From a checkpoint of a small sound classifier.
Training: soap at rate 0.00095, batches of 128, held-out accuracy 99%.
Rows from block 5 of a small sound classifier, named by matrix and row number. Rows with one number belong to one neuron. Each number is 128 + 32 x the weight over its row's rms, rounded and kept within 0 to 255. All counts start at 0. Numbers have three digits each. After the name is the row's rms in percent of the matrix's.
After each neuron's rows are labels from the 100 clips, of 14976, where the neuron reaches its highest value: "strongest on" is what is common among them. Only what is clearly more common there than usual is listed. The data: read English sentences (LibriTTS-R). In brackets: how many of the 100.
# fc1: MLP up (model.blocks.5.mlp.fc1.weight, 2304x384), inputs 96-143
# fc2: MLP down (model.blocks.5.mlp.fc2.weight, 384x2304, transposed), outputs 96-143

fc1.12 110:142115099144106059121063119108126139127155109146021105183084127189142166084138137118098130106068093125149119123130150120115100083141123003116154
fc2.12 117:129118107134140161171150125132071122128118096137115182169121135201104133013139146136137123135149108125115137136080134136124123146138109124010121
strongest on: voice: female (88)

fc1.134 109:184112152114143129132137137126098122154134144158173134097155131137150124124097102125116070101110098101083164109150122156114109109186122092095080
fc2.134 131:124105141129152118155090162148124134148143055138150120144147114150143146155141153098151142139137142126114160172069129078068164137122101145048103
strongest on: voice: female (88)

fc1.468 088:124133135120151093117139108144129107112148084146166176146087112109136111114144100115082091116097099194121081147138139165120121112135120119154069
fc2.468 076:126133098188095084137157255115120117059048045133092127097151117154119128130140108121112111107125136131147231134099166138148112123151143108161123
strongest on: voice: male (78)

fc1.728 106:130163110097114103122133119141110133145062136114115131079154112104122123199137097112126117153142139110181142153113121099135134111065078131106163
fc2.728 101:122113245144113130119164100117117131137214062140092134123102146104121159116121129118147141121115161135117208139113076124144119171041127148089164
strongest on: voice: female (100)

fc1.104 104:132132159131116151083138141131112140154088151108149163069187120107102143160146142093117077121151117107133097136087140123124184124149138186120148
fc2.104 118:115095127136045089210171171134128128137174125154155147069075158098128169075103125101103150109109134165129156129123102049156109149136140094036132
strongest on: voice: female (83)

fc1.402 114:107072137125125089139101143112172089120142081142163146045119113097158173108110126143169063118119153179165049128172150151116128125106142070065102
fc2.402 107:108113114157172093138164164119161127083147164124154122144231127094136133152109146108175115133100109166114229157106123107170133146074135208211174
strongest on: voice: male (96)

fc1.139 086:122100096182138096160147153147112088155180046101127109101148094144135146129130109180164027135100147176141046142117145156099174097120132158155095
fc2.139 099:128125155149154125081114105123122108132115179111131098005168129078146119163116149142173132138125116124109180133138087161131144133092125131145133
strongest on: voice: male (100)

fc1.561 089:107134107119158125103106151153099131154072146134098149083160115144122114159147080114130134141147135095137152155106155135133141167110116120106160
fc2.561 097:107087194108112158172162073111095129127150038129117172215079131103110174100116135125140117133129102141126151118125083100144132149080130175112144
strongest on: voice: female (99)

fc1.444 087:163093108146141092142144149165136065148166035083137158106101113122112131116150098188139089129109167141096084147126123144117140062098119137145082
fc2.444 086:166163188134123119077092164136113115124077183095108138076174132100127129147119138126148118100120088138099156139157140152128136136101139076201157
strongest on: voice: male (88)

fc1.424 085:090069111164153132140097116174123107162086132091107126076176100131135130158126103107092147130147095161123177132137121160150085123120124098152171
fc2.424 081:133128187079169156138158074124145130143109146117104148255088151168110166189152154125143135146095090146123093142163129131112116123122122134179103
strongest on: voice: female (96)

fc1.723 117:101094068178138139133194095163158139104075174149129130054182107135152157094121164123196142168145147128118161145174117090173114143096126156180045
fc2.723 117:125137110111126133164074154127180124125153163129145109089094143180125095171157134105122121135098155105140132123075156114145111116149136111129090
strongest on: voice: female (87)

fc1.596 097:143096080077138111144102072140177110160130165134115107073126093103179146155075144122135096169112127153135129142121130142091102108123169146131147
fc2.596 092:117162139149124133164128137090141140164136085128121148204116122193083162096130124129144128138101128170137144152163136139162114108178090116151093
strongest on: voice: female (96)

fc1.600 085:162188125150126180088100092150165128160168147107141093145171098149108099133099152125151169157126176097148153127178060134143067196117137112096055
fc2.600 112:100072065110116101126120173141137143154141199131086111198096113167161100110146114147101185131154095111163056119137104099148084124119147162076132
strongest on: voice: female (92)

fc1.579 094:179104105155131144097102054133196131194146143132202120188082137101143102143142188139084080155128077137082104173103145138149126153135129058198121
fc2.579 084:107142081089148095128109084144113146187142126147161139216134158165138134034158146105143078099121117147085060147168130107117117123128151179122162
strongest on: voice: female (93)

fc1.83 111:109113103133106137173126082112152107138028137127154113092083131067097131114093080173090113165143104119120134099125112131129085143146121198099133
fc2.83 110:118158200107139099200153171124118129162212082136154090042086105171091121115122151150119126129113113142131040116101095119116150098180096132122087
strongest on: voice: male (98)

fc1.288 091:106120123186118142104118190140104152107112157152158129069111127142180145134098129102112135144139144154125079130132089121145095179193115131104119
fc2.288 094:116128143051136157087092093141096141141115147143162047161113141127097125156146180127126165119163201112156113096130100122144100127111132169088073
strongest on: voice: male (82)

fc1.116 096:165099111140114076113124116105174077161123107104210159100114100094082177130127080200189140147126139125141052141129144101127150156128138074067143
fc2.116 098:123123117177170065133156162088175120110157103101133119167211119149136104077117128080113125123124104116131174166120133109128168149100148111133146
strongest on: voice: female (93)

fc1.505 106:119142128159134135103116088128135132127115191141137114219130145156167085167092112123130086138094175156100152124112095144136141140120151076191123
fc2.505 108:113159105158121143063151145110126132154169088130128138060134128141147138092126168110114071157069120135106106145133105072109106121095102112106128
strongest on: voice: female (91)

fc1.743 096:108123091121188128174169141142123093102158050138156118092102132157158161134099165103140084134097128138103065132159133169091151091124112171132098
fc2.743 082:122113128113113142088119156124106127119070191118108098024095122095118133147106182152133128148112139120113198128117127120144148116143125151117087
strongest on: voice: male (97)

fc1.62 102:131117104129141155133113159157187091152112074104154108228091131186102105129104160139133101146115124133160130154141078156110131159143137007136045
fc2.62 095:113102146133097149111126164136136120137152176125142097204150138126136136159133143136151136123154143134096191090114098150126134142144142152113132
strongest on: voice: female (79)

fc1.642 116:122154131107187115156126058113214080068166009155136125163128120084152176105123152162136172138113141107138046120142108160141096108158135070145125
fc2.642 122:133090148083133111211152167134152133096151081125137123197133127136142141134125122117124118164093128140090255142095178118144122158103144132125126
strongest on: voice: female (91)

fc1.235 097:086095097181103150098092108113138137139075163105125151054134103154136120174092096103112110174184191078147178102119138118168048119103126116130176
fc2.235 102:109133183095087129151154117123155120119131168130095097082084121108083117071151171102150168110079118128103035112082127128134101146069101144137103
strongest on: voice: male (84)

fc1.151 114:109103071114104143142109071137129139166134079134129132151166150087126136117132208108114154155130113158142071086149120104162122100103114071146175
fc2.151 107:117147102071128099202092145152115143149131151130161107162186102150134144136123094134131127114100140146123176148136096146140110108080151157130131
strongest on: voice: male (94)

fc1.553 101:106104095123091076096108058129093135152142076158044094219102154126159158111144179092134150129121124155149081113174093114148109093107102034094114
fc2.553 098:132125166068129148119093139133108121147084166124135122174108133136140133169115133150099106137099109117128211121119154120107109115053153100088120
strongest on: voice: male (78)

fc1.462 101:160132097152127162047073081150167103142177119111188085234104136176169089149133154128110129148153124149117096135098111111104142174107148051181106
fc2.462 088:098135131145065138080135164148127109159139121121136071156122117167145106150159190143120102136111134149115183139153097116144081155128137115100125
strongest on: voice: female (99)

fc1.108 086:120119114135108132132192113104128121166102143093083082087135129146129096143156117111131124106112094124177226128159144150129079181087137096090117
fc2.108 086:136147153120120125199170044118120119152118121107153195221140134134161156064155166170152129147137129130153000160142101115130119114118154234153169
strongest on: voice: female (94)

fc1.709 096:119096089164163145151157195167093156151104128121152074085128133158122103126123151092147096111144144158145140136147098112129130198141119221134144
fc2.709 096:135111145091132149086102102112091133147115146121129052016121103133124150175129156135146160134115176108136080099164111154079132132113127107191083
strongest on: voice: male (100)

fc1.721 098:136147167135128140146105184164114169130081136111116094092152121143100088195131094123113063113127154107173134166108154103175139117031146120106129
fc2.721 091:129118164100136121196202128120142129114159028140131176255147160109101154049119167100121128102141109148126193134109078095178151180050111159050144
strongest on: voice: female (100)

fc1.303 110:151173136137135083103138096084174099153181035120233154084153119116085157093131059196148165155126132149138076099161137150047160139114151069116169
fc2.303 097:131096083198116113160116139119163146119137078108151153255118114097141117129106202126101161134123142142117227150090160099136137133106134198150162
strongest on: voice: female (100)

fc1.643 113:137161100103174147172131086145222043106157058152150160181135135119140157088116117166127141149105110113115099125134111137146117156138168022135120
fc2.643 100:138084129091094109143124192134154128103171155130135083228153155168155138125109105150126142155095127132120208090121161151127116129110128160107115
strongest on: voice: female (91)

fc1.94 081:168105146184096128121160108143112130146102127095147061093130120094077140164129141103122131130124124126153154163153102127115074156095129116115095
fc2.94 075:113157153045173124193180111114126136152116104114116129131158138117151132082165159151110113115076130101133030106122109112135118122112123252179151
strongest on: voice: female (81)

fc1.701 094:203110108149125175065068080149171104162157097127202127207123125138142135155149168124144103160139082153114093161126141144122150199125103026182126
fc2.701 091:127137098103076097095136186133118137185135118124175099211146139171185101062152160107131111089132130145085109108142103145154105143090146177167182
strongest on: voice: female (87)

fc1.93 081:131146123181152178066156160096164117171123158118122079085118118161153119159134099164139152114149128083152131128098165148105123120128153142106130
fc2.93 097:119132122093130128190130058139102133169144173145133212180135139158151148030143140120154117135124105137148011117108087119129114129130130181112156
strongest on: voice: female (91)